config = dict(
    horizontal_flip=True,
    fused_qkv=False,
    patch_size=[4, 4],
    init='small_normal',
    epochs=4.5,
)
Rows from block 6, named by matrix and row number. Rows with one number belong to one attention dimension. Each number is 128 + 32 x the weight over its row's rms, rounded and kept within 0 to 255. All counts start at 0. Numbers have three digits each. After the name is the row's rms in percent of the matrix's.
# q: attention query (model.blocks.6.attn.q.weight, 128x128), inputs 0-42
# k: attention key (model.blocks.6.attn.k.weight, 128x128), inputs 0-42
q.0 117:124122113152169152108125116143123153140101188087138083110187133154124209105152151131166068099137100138093144141199095182142121189
k.0 105:116080137105170077092086102080102127121140086156116167127125138091131142072113171095101136187135136109094101153139123109118141209
q.1 090:065175069141104107103148148145135123171097177154096153126157167091122117126157059165164095117115132077167079115083106108134107097
k.1 101:191104110125086131132129109114145184143193135110125144114121142151080166143136099112129171119122133185114095116084072181140103152
q.2 107:162114083157128115188164093165181153085106133118135133157103071148139089159131169113108139135129172139100129108126099147085093129
k.2 110:067113120127112169109190128220140057135139126134100148156181152099214152112098173105161109099129136096111074115145168072102173142
q.3 102:142133199105130091077140063129093125096103110086109143131097145096151184126149086163105126152137113096136207149145158118166143121
k.3 097:166086171114114096135109137127098146172103080106143112163156129139118124149116128033196172084100147155142120176148179158175122082
q.4 121:114143126117106125098201109139121120068150053104122196060118107118127120114128179098109127109137146158140135173074149095195121087
k.4 104:088161132074152130061138156068128117099102100184097133129146117142123131125071101071193119152112114133159136134109113087156106067
q.5 095:182103096111099104128122110133190147056115130161131185111123072112131098124154102129143149154146108069120086216142145128167195128
k.5 089:083086149174125083129212141131118159157163147126095131143125128132169123133119148118121176093094159116133114143125116130137140027
q.6 140:101088103141132078047095099094125125133150100106135164146164079144131099108156093185104106119107133150094179156101134111121162118
k.6 134:175172169161131145181098121113088133150093158119198105124116121108127143117130128098118107132158163121135213186171115161151105116
q.7 097:105093099142103111116153139147175075162111107109121127105181078110123135113106164123123098149089159117186217144128129123130167126
k.7 113:091152093096102038067153171146113168160103190134153118160112117141156117101153148114167110090121175170186086125151063187178110070
q.8 084:108069153157218161133124090119151165134166134125112173114144136109103147120190072146105177107141174155091137158089118183066104121
k.8 094:165087150148113208181142087154109078114133031124133110100126152103160156166086167093112122161159098110136167149151154074094176165
q.9 107:160147046165096129105101145139180172086097111123128189141100113119103195135166161132143136127149098084105080106096174120122109079
k.9 104:106104106180187087147104107072135178171130105161131168122121157157147136106138150090155131104155084133132110085097139106111121056
q.10 113:177092116112144143093196090159159099113125139113103074163119148143118140159137152155064131128124194232137172171104090137093119172
k.10 106:146179120134083165113140112109107110113148090055168141107120070117092118146118146162142171103132087064127124162182146140181109134
q.11 121:143063170116153110143117160084141077127099102117114133036147107094171123103119081071111145131116111105115092119172171165156160113
k.11 117:185130179130153033084189179144122178156150157132137094202135109138147104142133086121113143131124166180160111128120161185157131039
q.12 110:234059145184123152178165148079137126133118130141109095117169105142177105159085136124078171120176178191104087148125075203093139170
k.12 094:108153156108104167138170117152069123150184086178142170162158131094161107111124132190078177141083123039119108097150168120105119135
q.13 114:080182128133121125129131125162147151175173105139111185145144173150149160138117162165086179146115184118145175137085135140080127082
k.13 105:147145141115143143164104117103086089089124159096124093078065155188096169149148089132131132150111136107139184129131150128155099163
q.14 125:039145053147110149122048180126167142142158150158094081138149112165150126150113124111147180202098146095129185038095108116103090137
k.14 109:172132090157124161187107074182058085161093182128150093105114165112220113130166132148124087082112103166127140091094118097059137109
q.15 116:144106075173079155167129160184144136134116080086102170138175141098115110180118146110123201087149186144133089124086177150140128081
k.15 097:126173119075133129138145131174165081156143119161083079190124144099169134100162114153150132098110071142174130052143125099159123097
q.16 089:141155160128145128093067134120149173142165093157091129166130187122161143123140031128152146148109020078146092144139151154116168072
k.16 088:205085120185141122171141079090082131188137133091094074136079171166131122162153150113098175109136162182121146163137129136160090064
q.17 118:086132130177095134100073132149138105178151129120146069183128120096116112099150127045176113111085145178109180131107120167087160146
k.17 096:144152130079113125077127158149081181148084156114140080147180105123206163055147098035156133156122069120118144150125184167140109076
q.18 121:075124167174164113157077135125105135200162131157120080158157165113133165141148090083113105124086104140150150091141114199064126109
k.18 101:247091126105137113142176092143066145196135110101137173151162142109143179144139140095113110148133167193130108102168139185147157151
q.19 116:177136173138117113101083113097121128160143129163124113066144141135136161077120102191124070152140103104140137166128059145138122192
k.19 089:074112142134123094099146082087099127131116050103110168132116132102147081103130150107139142126119164214157135144090152113035149132
q.20 125:152053077154148126131177136146166132124082119115119154113129086145141137109108162107156159102145162204085057116132146118155065129
k.20 117:169179159098137141091120168136164130131178135146166133132125090116090114120132107151157136104121064053078073108145150127167151120
q.21 104:137167102123120143141152142162163090173146106128120059166155211109168174132112112085103156096144134147141087075182130182104098123
k.21 096:166139062128124173131091125078124096134123122074110113121116132135125139169108148117098145141100120132134119099151170129132146172
q.22 097:131071089163208120083165132112163140111118075112114152118123120141177140121127212181087114150178178092087176156107124148168149166
k.22 091:119159153118153129204106113157078127141138125159148143145117096151133075137114122117090155115105129068096100159167089095102107087
q.23 136:101136163153185118140079074087118120173181168145084127096145122131161116133165104193100105128144106102141178183148078135077146151
k.23 109:154105167135134112174135095105047184091164075109154076100094121067136111130160126141051162176129140153141154193132139107083125194
q.24 131:126210173133096129158193110167112119093119104109086143126123156087145175136123147052084152122135122141156094147153159138182071095
k.24 125:114086149096149155110108167122209106114128095098092117085141106152156109131087202094174122131144157148146139157155141145167155144
q.25 111:032155153172108160078101113178169104135194122189110146117141098088149044120155081084179149112106111066115108124136068121154167086
k.25 101:196098105097136157157155129187129132127154158135103121139125119190189167150132146074129194161103143155145109112064135058065173113
q.26 100:102189066137131109142098171214192132127142129194132124140139192178144143103061129104194146160107118086146125103062079121162117110
k.26 100:103115107168171153136116116124132082098155114102075131136150175138173101158173132148132119137129135155135111089063131042074173134
q.27 099:163104069151127124094097143152208120074098143148105073172117143204129125124093100146187092176170079132120151130128084127141215158
k.27 103:137128095141146092145183095115047126188133196108137106160064167129151110140166150157064162071100160098109119177165097127142124102
q.28 102:147197108166051108193152096169115135141150086132113165175161113086111164151108136087095148089145122212137153163073117124039143075
k.28 088:075121146078135156156109118168177125106118039135066155128156172122192152064131112061197103136153121101147136064137131094133060130
q.29 081:115198106180101150138104092175112177181117103135115154126117142113145142098158107090121104142119088148105127111166151169144156121
k.29 080:100131215106154117119126159160115182163157112117112150125195108136184150043145119057161127171108159119120074109135144149143115174
q.30 125:200127131136131105067146119164190126071137133158160133108149103183131106099119146126165135143125162182108118155121116128156188143
k.30 100:096165189162130142071144109153149103110102179102108148158101109166111125127119066173113156151116158112129179170148137086106140081
q.31 111:117193096154115138157191111177143146076123093121104200121110151144100127171135159121092146097159138150113108132045165138151130095
k.31 097:058112172115177107060167163088144135126154051153084069159193170123190151115146104074126122127141152155161140151148125136120100117
q.32 095:142150048117104076119136116151126143132145110079123129137128183116086199122114073135102078106104126116128189138093100146116171123
k.32 103:077145125117151107127085117095136107107071068086126119107114165087131124143161168098183120121162089215144189168104121122206179124
q.33 120:086166121160067158157159129130146115090147163164129159095154076111143087124123116143100121168144110083111129170092106093118227115
k.33 111:101101119103213070140168178134096176123151165142118124136143149146235154107117121076102161122128169106116104145086118158061094080
q.34 094:078097085117135145210167153156185115133108156128104076114143140107157133163126145075082117150141163078103117095119112112128113112
k.34 094:164090046122177148131124137106097177128151073126139142099173106141145125166140148041151137125118122104072090072054145104123132150
q.35 120:071173135188083142200163116106131190190111155153116125138133108055156128127110131106103121136175098071201144174139127120123122142
k.35 111:126079148015138148192111153128183160145170118134103170099120113132104106123105151116137180102128123164106092031119120164139145140
q.36 138:127120091175108137078162149165144115109164123134170112221163108171157121153119171189144133122113138155063172136124112127138189130
k.36 135:131170108124113176168088111188112104161140207137172166172126140172138157147148126143146142136146090067086120161158118098115127087
q.37 085:204074074148125099137070113140168117126108076119149120151122075113114068137099113125098138133124093140058170065081116128126202107
k.37 099:074133184152164131177129147200090121157138112132144113171152147157198155087152130075131179113107141050130130111175165112098079061
q.38 127:121115133144118119124102145112132165206113165182121117120162085109158116125143061115151107139113061131123131069119090168148133115
k.38 123:120106153147120100192073157175102165163144175154167105099062094134161102044154129119128122123100174117070113120094083149143065135
q.39 100:185063093097157172120127136134149189121089151124149154106129102150126099134152068118137166081179094149128089208081167175139149138
k.39 115:097139084155090082105137185109121182164160100185141139174111110111139143143157112157149143110128109126113106160067114148189106105
q.40 126:102099024160146121154127165194132152153147164158104085164150126164177113144120132100113170115185166153111142146091145123128146149
k.40 099:167126119058153137199095132149078151138120211143116089136138179133095100157167123141110117124134132074116073181151096156075102145
q.41 150:142121138157125125128175142117164102090126099109111190101120173139147156119153146158117123157065107064166099117188185120183111102
k.41 150:122098124115165111061153106117188125164168136115144168111147110134140118152094161148137115124145153165164115100158096123147227081
q.42 120:131081138070094124121138105176122129159078094082123106141122135138111101156108083082150153105126147243113138127103145131190097162
k.42 102:098155149109098130081124128147129101114123121097133129148132141091106115075160134164161120140120088128178127129158141108231068149
q.43 117:121117105111133126115154146167159148116070110138098113135114127110125070132115118113150123110107086127118095099094077127201118127
k.43 091:109137024189111136111133160116137163166118177088155137149139116165145121157169162166142135112109090104147095126051093068131123124
q.44 095:094149107156112157134160116103142137082103180124158064159115070128178149090123155082083143145131078122151173147183113178115130136
k.44 097:113087124116157132128127176159131140148137085137123155102181109116195110100091161065157117099138132151115111146096156092147173089
q.45 099:092163213117094128085157106102099100077171140106156125136160137110135165100136112125124176111109063157196161147130152171099111098
k.45 102:138130089153032145075119129132103115140121133111099135122105152103158160181087126126148087134126144191161149157104158073198130115
q.46 091:091136134143113121106113115151133139169140131105101067151121186107124141134072142093100119162140169149167255101088128143115134175
k.46 096:111147158068099213174091113179078114140111035126110153114167144110182093115134137109178164098102073118125141082121200111116141131
q.47 099:111122131152104104164139172132107081232089133123105044116163127074164131110094089120101132151108167133141147079150128173103123098
k.47 099:151110163087120159139094093179133133115133117081100151154181122158191121115110207094148151162154161171175118033178142153096156137
q.48 123:049121157080165127141142163167164126169104114130126131094131121133144039157099111112139182184096110093128125089121119135195144087
k.48 112:113135120117153148158115143085076069157141212173127125115087096166145145188157106174128122127086109129141116063086079073151143136
q.49 103:190142127131084158122120087155140190134156084133111183157110120114155145165144074145094175112097098148107139128147182132098118084
k.49 121:183101126161133131159133146160145113156131099109117090159137124156092151132138121095153162078128139130091101175172168183138057080
q.50 131:133099168137145125114035125138098152180147106143121126191168117117125114087114080072160143067095100187144151138102088142095085102
k.50 118:184117096164053123142138092144119108142131106124109094161118154124076156171163136113156112161117118156154131117125153102164107126
q.51 101:137153060148120144107055162077160125170131116141110126060165130108128177115116064081084144171134128141120145060073157151132125114
k.51 094:099156180149127104174072147146111128157110123126121086155100119131201087059111113127110133124110168195134198122072062162121086108
q.52 086:137123061130116150133110123129175118158144115104082068188165168173180147137134153171126128091133142211138135126123079180103142152
k.52 080:090172121080086108137139137137061143143145163118171146141118190111145144095155135175119110126130088091186108146167138099104091159
q.53 117:089127196132108136174127110115062124163164154108114086148170182105149151116132092158125152082116122093162171143148117153099110128
k.53 140:161065093087121056055135126117088145120127086140093091138158169101123154124151154059121087196128168165135134170102156132144136151
q.54 112:102197190122116101092126131178099118127149087133089122155141208120128169098115093074210148127103059156173148122153124141172089141
k.54 097:151105167087086143092084151078118096152121130153085071146073134131115090138132091173148161133099115197145134160133120147196145087
q.55 090:149092142119128124160123134108101102161166093115136115147148089095178104168165163125085127140159150189129123143104149179100175133
k.55 074:122119161098134118163142108143046171103134145152148190099130112098167177127130106131094129151123140045091096127168152124209059151
q.56 088:143192124111104119086151138168146139055139134129100168143101151190147139104112150174150122152113118073137176185099098128181149114
k.56 086:043052116146140101159154142143104156128130150168097105145135153175110066125159132136157131107113165133135142217111069097081136075
q.57 121:139152137131132149162181119128125136213135169141100111118142187126174169129118088179033159159187155123179195121132085193087137148
k.57 134:105093127091106083169115163152074157129142085132137125132135148155099128112155124108150158118087175125124088147069125173146062166
q.58 124:163097195110093128190126163096128158133125143129109130134169127125135160127103095155115159138151137123110022089121117172091113112
k.58 122:120119119132117097074089103113139134136129145149146143134113170124164155115161101139120054134126134140119083083110146115114121144
q.59 125:136093099105122111066101150103128060159114127130117076112171117146199124109106068141107123125108112142133144061173159150131139129
k.59 133:142149173151145102136062095140113166120140148143171108159107108121100109131126082160085155132111164177121155155175105187155091085
q.60 105:165121184098168130093107112130120125103144100135130109122069170153139185086106147186073129140116138141181220176135137203121141139
k.60 106:113112131117102048086187129120096109134129124089138128188134121148105138149127098125146163110084164164177104219144145172163089092
q.61 098:143199128146121143142126133197223098094164118180095167109140131119096075160160124114174137110105111117092095090112072148177193098
k.61 118:082101099158128200155187156145099125145132112129113113129135146134233136151140135091117143121099113103157164115114136031052174134
q.62 117:162074133123167112064076142095112108141184107109175145154106146151131207062144127150152102098172151149127153177137113156088104131
k.62 114:191180129122126143147126146096092155151129104188146135169136153114149154095115094087165183164109098113129156143169179131115143091
q.63 153:105131066110129108043187140180167126058139100149149139111096128201092140106124143088140104142129153178102136155085107118150132119
k.63 131:087172078139144174123170144112155119134078172099129132138121111205108131166108141149186166112145134102146132188135083099178134071
q.64 080:112129133146146110111155089130130178071123137122094130130089168136144117146118163120097114083095162121081115215118203095115109102
k.64 089:105138119167189109129151105117139057121135107138116145100100143106089127129165145156061139107164148108110144157154175123099178103
q.65 058:117119125105150086142138162150073055104122142097177076192162154159095148181179077113099130146175123095154116161094107195193181149
k.65 084:143114147129068093087143059106135165093105093113076185128117145125149091152081123134143119112095120151173176161136098133144135149
q.66 089:115136082066112146120110151117150140093125150157126193105113122144158124100092100137173076135160118156147100121159149106173149095
k.66 107:166123122156119086201100161128096104165115110110102184099156128167151171131107134130163149072118125157144097148162156174129136119
q.67 077:112129153073120104109148136139097075130089090140162052122145083142113149100135055125131098115122086104109152129088145176130128151
k.67 091:213130117147126137135135149179117165091130179104168116120098072171145140144108172060127173181085148144167129132115109129134158187
q.68 093:109158118133102084100148108145122152090130112132116121150101139112142130163129153179090132103103100069146132175108159108154111106
k.68 106:092110145157121162144119114165105140111158130138158147174098094129163173110112119143128196133117162136141157137164124148075118170
q.69 074:143152183095107104115174100107177204162106078153120109096140165101194100151133151087105099120094155134120136172147142111172120105
k.69 085:184174130076153140137156115103109106110102076135120138070173112103156135101158130093090129077104118140165129092106134106069158127
q.70 117:103122095121146112143066146117130172084146154133172217116108071131124161084135122134158115129204109155135138136121125110096116135
k.70 112:106127128097142110172063085103113116135094184129087172085133168144103121126128101178168112110096146069124119161138090182150166100
q.71 082:087153108150099117114158135141130178193172108145081142169129135150122103130119204110125119102125132096099080134149120117094078110
k.71 082:098098106137143141181097142142185145118158135123145060148073125146127111071109110142082156140145144092097119119146125054084086127
q.72 083:108114115139108111131170095119119078124165127065182155139140144109118063127141122155167098163113104097141120130088166124114167143
k.72 102:096143134167084099109058120123182070128182076140115100111080126127046119176095112156104123100155182168080175101221110153155146143
q.73 108:129102086152101170150123146139146143163125161177119206071130103133175114128098124128166124124180119154097064070166062152134151136
k.73 108:153172118095147126225063138106202123128142092091091143108145171145111159133109133154159098094114103146105056130158158166165088140
q.74 069:154106157214178069132168112132127186138110103147119096132135115139166126122132189151042159122064136095095094184160154156095120120
k.74 076:127154177115214199160137143118121137124187135178131073145110096149122131092179135125095179098151152119132178099120110143132134164
q.75 149:089172152155122081106164107116171159128127097116098118150128170137142104192116129147107153106062117075145103169058192093131119098
k.75 120:084100100181100103137113091173054103128156145104123124165097074126154135117140124124118162127128164135162151146131065095059144155
q.76 080:071136146138153093127200090130139184162108070131114163121122066146141134165075106138122119091145108092130087153135157108138105117
k.76 082:188124119159126143184116145182039081119146216128171098133115116199161146091159161151147155137107149097133124124080085132122114160
q.77 105:123083173085133149125110150123119128201083121122128096079147121122122127108111079078155142120123124124119173065191086141164102158
k.77 098:150162121082097163158151149137119184113168081129123152122214142119132158117129133105102101154108126124157065117096146194135094163
q.78 071:120133068128112131113128137125098089064118171087136084170134130183146141162108150144091138154139144121124076140167149173172177111
k.78 078:129163195164131119134112154121141095130114026158066124138139155125142143144132136109080174117160125121135230138149147158125108117
q.79 065:144142147133128141173105144118204148191147125125087108115139093126123121075092186089098135131131159164135098144153114136081104070
k.79 082:104145140103106144115163181154129162125077173123177055100192115172151128059170101092138093105139081022130097070084115076154100056
q.80 075:182140081114104099142122128122132118144163137117113118164137170136121157145111207091146129133132126165179136145110066168120127102
k.80 088:062144065100131147083141161167159135122123097152180113148152162124117134126109138116154101120078089113084116096120156088114078118
q.81 092:145142108094110102122111135108143181108109138188108174126101144153166124101155164188149118121134126094190113183102097120120094098
k.81 102:112113140121158152152120071109133171105071084150101158125083101107180116074123098145104173118065181173151187101134106125081101134
q.82 083:200113069120138138104101131097100101136089206100119093121133177189080100106124155170135137163146191194174187131111117103126101132
k.82 089:091148082131080085049179148123156121117174123089117118109167148057079152171124141118080083141128166124154148171169141175117142109
q.83 090:127096088100152166119105152111136085177100124142166042081114058122127118061171096110187102147119122156115167121158122128082161163
k.83 108:122099099149174135137084143169141112183129086151124154125134141159134127151134158139134153188134106105122105114114141119189153085
q.84 095:093135141095144124108137150163150148183156095177120088146169124120152095118127144089154151149092127137146122100143145154164122148
k.84 095:151095108126110118173093139184154203162145104124173163121154065137195174119121122081086159165138146139146128054101118094101066136
q.85 089:153121099150118095143167114101172120114086122099096140150060164169137145163101121168038146146101178171167171175105146108111163067
k.85 087:148138183156098141083131138128067102132179164163131142147109129138136120119167081137135124079133168148151152117107130115168171087
q.86 072:118117185152142138160145137135122099147114161107116117060133098111128160116134039136168103091147098086132101123117124144121108166
k.86 086:168126096139124147130127098108179103141127097150078118108127158156135106138124094189157129125131131134109100153123090132163130117
q.87 086:154116061094104118154101124159134117150156154129118171172151125089063134116112119142129087167156122178113131097166060162126135141
k.87 086:159094123036076134096091120137160200103111119097142153089108139098148102093091124125106086108080126133152124150116153113151135105
q.88 100:152115170125131125123106154148069104073123173132184177103142137071168131114165098114134065115123101092069106053199096161122138118
k.88 108:125094126114089125178137105116180133120151082133121117115157142065100136148121147100125134103143076168081079137191117178106129160
q.89 075:072119060151106131106219145097161173161123112101160213136116150149170073157087134119121184153155157137138101138185105128158169145
k.89 071:151180215143157118166082134118122125146091085135084168095099170108126060106164123153143098117082087053149144153124108111170112093
q.90 084:175123136103129145158079171076133100055089149102119093097109146179103151131147172098069104135140161158165156201090222162119135092
k.90 079:128129178145151117084172147109126107178108099198096140116187091105165113145107098078135202091120121124140184094168124145131148061
q.91 081:114067187135119158137112120116064102125129129142171075132164135119151162079162131137169115121103111119071144148167138162145062181
k.91 079:165085159142151174197109161121120174109132080132136077126071133042108129126161110120082192118184149116046122154154147152127142203
q.92 077:133105056156125137167121169110129082159140134075146099110146108113125116111126143124154111182094136144141122128182113100097153106
k.92 084:116092153124130114086137163121208124138134131150124118100092120097125139157083141095105085134132115118138179138116144086188160092
q.93 063:163142122092121156128055152142155080135149154108204052143140107117077109120204140075179099142120131163114222106076084170066145120
k.93 074:067105103106123113073124110158184146159079133138128149112132108131113092130109150106149130183098105087148125094127136140139155111
q.94 074:087126174134145178160080122146056063085153142111154061140077136141088128143159111151075149129118146163157122144083194154116164138
k.94 080:160084166158104102050124136170132101144081215118172133124100085107156092152105132141178136156119128084140123157117137090170147074
q.95 068:143137167171166148130118161143106130170097107116109118051106141142164091087103109103171103112112137123137147085155143132109073138
k.95 073:163100106129154124111177132156184108112138130120131164135190150095139116154171115145119113173101116115127065162089108120117127129
q.96 092:147147126065154105105109148106169083167085167111117086095152161160098112068123138084118048168174187208189188086123104173113110144
k.96 089:144172127089111084102165188162138124118133090087167114034189124173087189098135153089150087135132110118161106136089137128112150069
q.97 064:148163137199122087144176103124128167120092081146118180103099103121137119161125157123044096089104110086101121169135163124090120092
k.97 070:194112184087213170105119100110124096096168196162143106141114104102173099119154127138115196096078130088139085139127120124099184157
q.98 057:133121112167168102116147108156111150082148143137130189212151160131123154147104142170100149146127140110099073116160125160142108144
k.98 062:119101126161113127192125130122089190117104180122116132140067126108150092120157122168152139102097113125093125193115144134148109131
q.99 086:125126128126122121150115130160203155117137124167114144095160111114164083137145129097116111144153120132026088135136126207136165108
k.99 099:123168169146142120199088142157150177131074065128114145098110113164163140097138120098124154117109073108110111102180159141147120106
q.100 092:121183106158158114120161163143176150167132078064134120131139167120103144176074160058084112140091190155184138079174170133149122123
k.100 089:122121120112145065131207134136112120169150160108112187120190169132153120149163164084128087129150103127212170178046130096077136106
q.101 077:134129105109099162103078140123094104149142111107147080156094216138105185162160184111097139109121139155173160159079165171142098113
k.101 072:093088117136110099095186124170065135145161126134148135174134154083176134157107120066136159112098180110149152128126121088069143108
q.102 102:090099088130117081117137116139092080131168141104120135204141139130092143135123145185104141169157135144168146078087093154112157155
k.102 122:118158130132022129127093148137117180095185127067176083152117118137078139125102146131128076175114124133111137158139126083158139105
q.103 069:178120107162126169163181130117138166102095153163134186094118084178182179135134147191128146116170162121194144192166073129143116106
k.103 079:085080122170151177157102120091130092148064101166123100131104129152128141116157109180164163110134115153061154112084141143185081118
q.104 111:176103106166109163128159114094087135104070143123177100121117132145161168137109071120094158108095140127112134129160076134141174112
k.104 116:144129165161112188121128160140133114128138068115088094176164149089120138193152104099119164091156115153128137093145112191162138168
q.105 124:085106165126152165163165149088133147183094102074146052120089130130138122135145091110115171120090138113199162135133128130129154164
k.105 131:106108120130151156056110110154151128110121169149139122139111121142160139146111096160103122191153160074168123121095104057176125117
q.106 094:110156175098118142139125156122122068110162149101192157147151162112104088160145077128181105120160070088128140109104126134143120120
k.106 105:148125138079087067111105085081212132111111128156139164031133115084140088115071113124141085136121131160125183155137133111128124125
q.107 084:135115149212125175147160120110136163153110139100112107098129114079144174137081130134105125096077168151059147135151131117053088116
k.107 092:131136100121168198123144157176149096141160180166123071125109159084096095125193130116155139104172093082045049135120163139178168123
q.108 070:169133122137175143125076155162073100088156156129154096146155137111122141135146138129119052133124120138119151090132099200106144147
k.108 078:152186072087096121128179132100170179124136123148149108130118104101095145130082130134136105108093101160114127146166153138129133151
q.109 063:144130197171127119124128083133087142111127127062167117118121127089080169157142146121075097097108099091066113175119145178070146155
k.109 068:116113187100192170112147132131144128140172135170174058111126138113111071117137146104128194118148130081094128131186135161092150155
q.110 079:065100092177121123126206117080112156108093084124155140151037105146168126130145142155105145079128127122115190238119158060069132120
k.110 088:147129164159183140133098111096095074104156173146146120129056134158098095104156091203109145166142167098135171143129130110138189150
q.111 097:094101160125114154120135125109034092056133125107197137096109168165103085143184128097124128145170111051159104130083133132200138124
k.111 101:138086162170075096148142105091108093105115122085127104138147139087131104188142130132146161126127149146117168183178099157110136154
q.112 082:168161140173138121108091165182083088147124133106078073132165148173112131074115157157170100130123123081172102096146127187126117110
k.112 098:098108084185133138113209115126174167123157082166111117178121120097151141150124158115111173151111147134080143148133108112142067145
q.113 107:105098084115147167121092137180086085178138109162142108100149070147125113062145142108242146133155151169076132052196102145106105177
k.113 109:150061066178116084161083167163163153141141147045152129092097140099117142166114178109113116215126115099083060158118123115172104097
q.114 074:148180128158107128153149156121143118168138149125140115104145108080140118169149166118142126088082107110049131123163127152046162124
k.114 092:083097092083202121129079113152147125139160128178114133116126133107141099118122110110124155128110052081099047136128122120114131133
q.115 069:131127192119162223125094121159132101088145151103162143121120080103087155100138066124154105129168129109181154101129133176107090093
k.115 081:109084118181110111128086132145159125172044146162157102095092094175148084073140106137177159149144141128104127133134130135172092112
q.116 068:172118190130167142137125103125152178102136163143106174087115127107145142071093064142164085135161145157184130094133070133160111119
k.116 079:176166101080136170132145139113122094136074108103140128113186126153101132094198127144154091081100125133132065118059147171156120116
q.117 070:159120159149146142151126103122087071128110176133155154107095092152155163090124046191175146117140076088160102131125137159109117147
k.117 080:088090174211102087151098109105150103123120099137102104140090116174114147152106091148135137137148202163103148102184085170147082134
q.118 078:178180106108134086146116137189136121156164125185066171146122121138132152125096125183112136121128118121185098128183160155154139106
k.118 096:134111128107131114141094122133126151096152107155122201143152098165198160120076097125118136097079149165180132107119129117117094144
q.119 082:100118129121116208127119118165087111131136154167155173098116046142115128124130135114137078108210126136091106061132115153094181130
k.119 094:154120125166105103177055170137179073137141187077183056095099118174090105139097191099158149164124093119065070116164126163158096090
q.120 072:143123121117160073126136146115134151114151129124100197141132177149128171140084176132104110103178122113155132167093173128166099084
k.120 084:161186116126109130158168106086093101126164099170114154130223161139124134104146101135170120058102110133123157094134132167112112120
q.121 081:117115149087138164120141123125168194117126158153190117109113094120154095108088159113143081182138144168133162108142106141160131109
k.121 097:079144127146137114121082146173149089158073096087139153082159077183093140119187166104124125129161128113138118076114148199140112117
q.122 096:182163193175162101144133097139144160098124162102132111133132138077146106194150103150056137155070144087100124157108126076101123097
k.122 097:092108131110095142082158081145151091094101209149156091162106087073122115147152088169078111107115132118135124167143098144104189148
q.123 104:185138126125164141132117073141165088184092127107162061157134123094149117071115098170167154141061126160131114120153143161110169155
k.123 103:092128155159159089076109140164147104177140057150123159099152114205137132158149101154132113137185137128147146079095117152158099092
q.124 096:061084153152112118099173130118080129161071109114139091142122108176137108136105154124106183131149148126098075119130107144112141146
k.124 090:116146192177105133169155163143133158145129155072129049146086133174102125137143141103119164172166158100123145099106112196122067149
q.125 079:099155166083098131141118116099177177105165096136089159088147144076171107156133161095111065148094107089126041103067123140096174088
k.125 082:130196105085115135189129106146139136152082138124145114129156102128155100111113122141171109056075094198140106090134124107096123124
q.126 116:097097180111101198097137100131072092179133115131122091111131113098140115099149111124205129109118109110127140132044148108093142165
k.126 127:134100086187116099104117117145174095148177178109187105144084098121113107181119154112098125168123193157086094083118096159143078136
q.127 077:079133137143117117133156094131168180114102122085101152115081166155146105117115155160137166130139164108181119169100170076148060158
k.127 088:071105165157130096118136100118149089099111113072086156100120150150117130128150065195112109142156172128146158164108101121088124111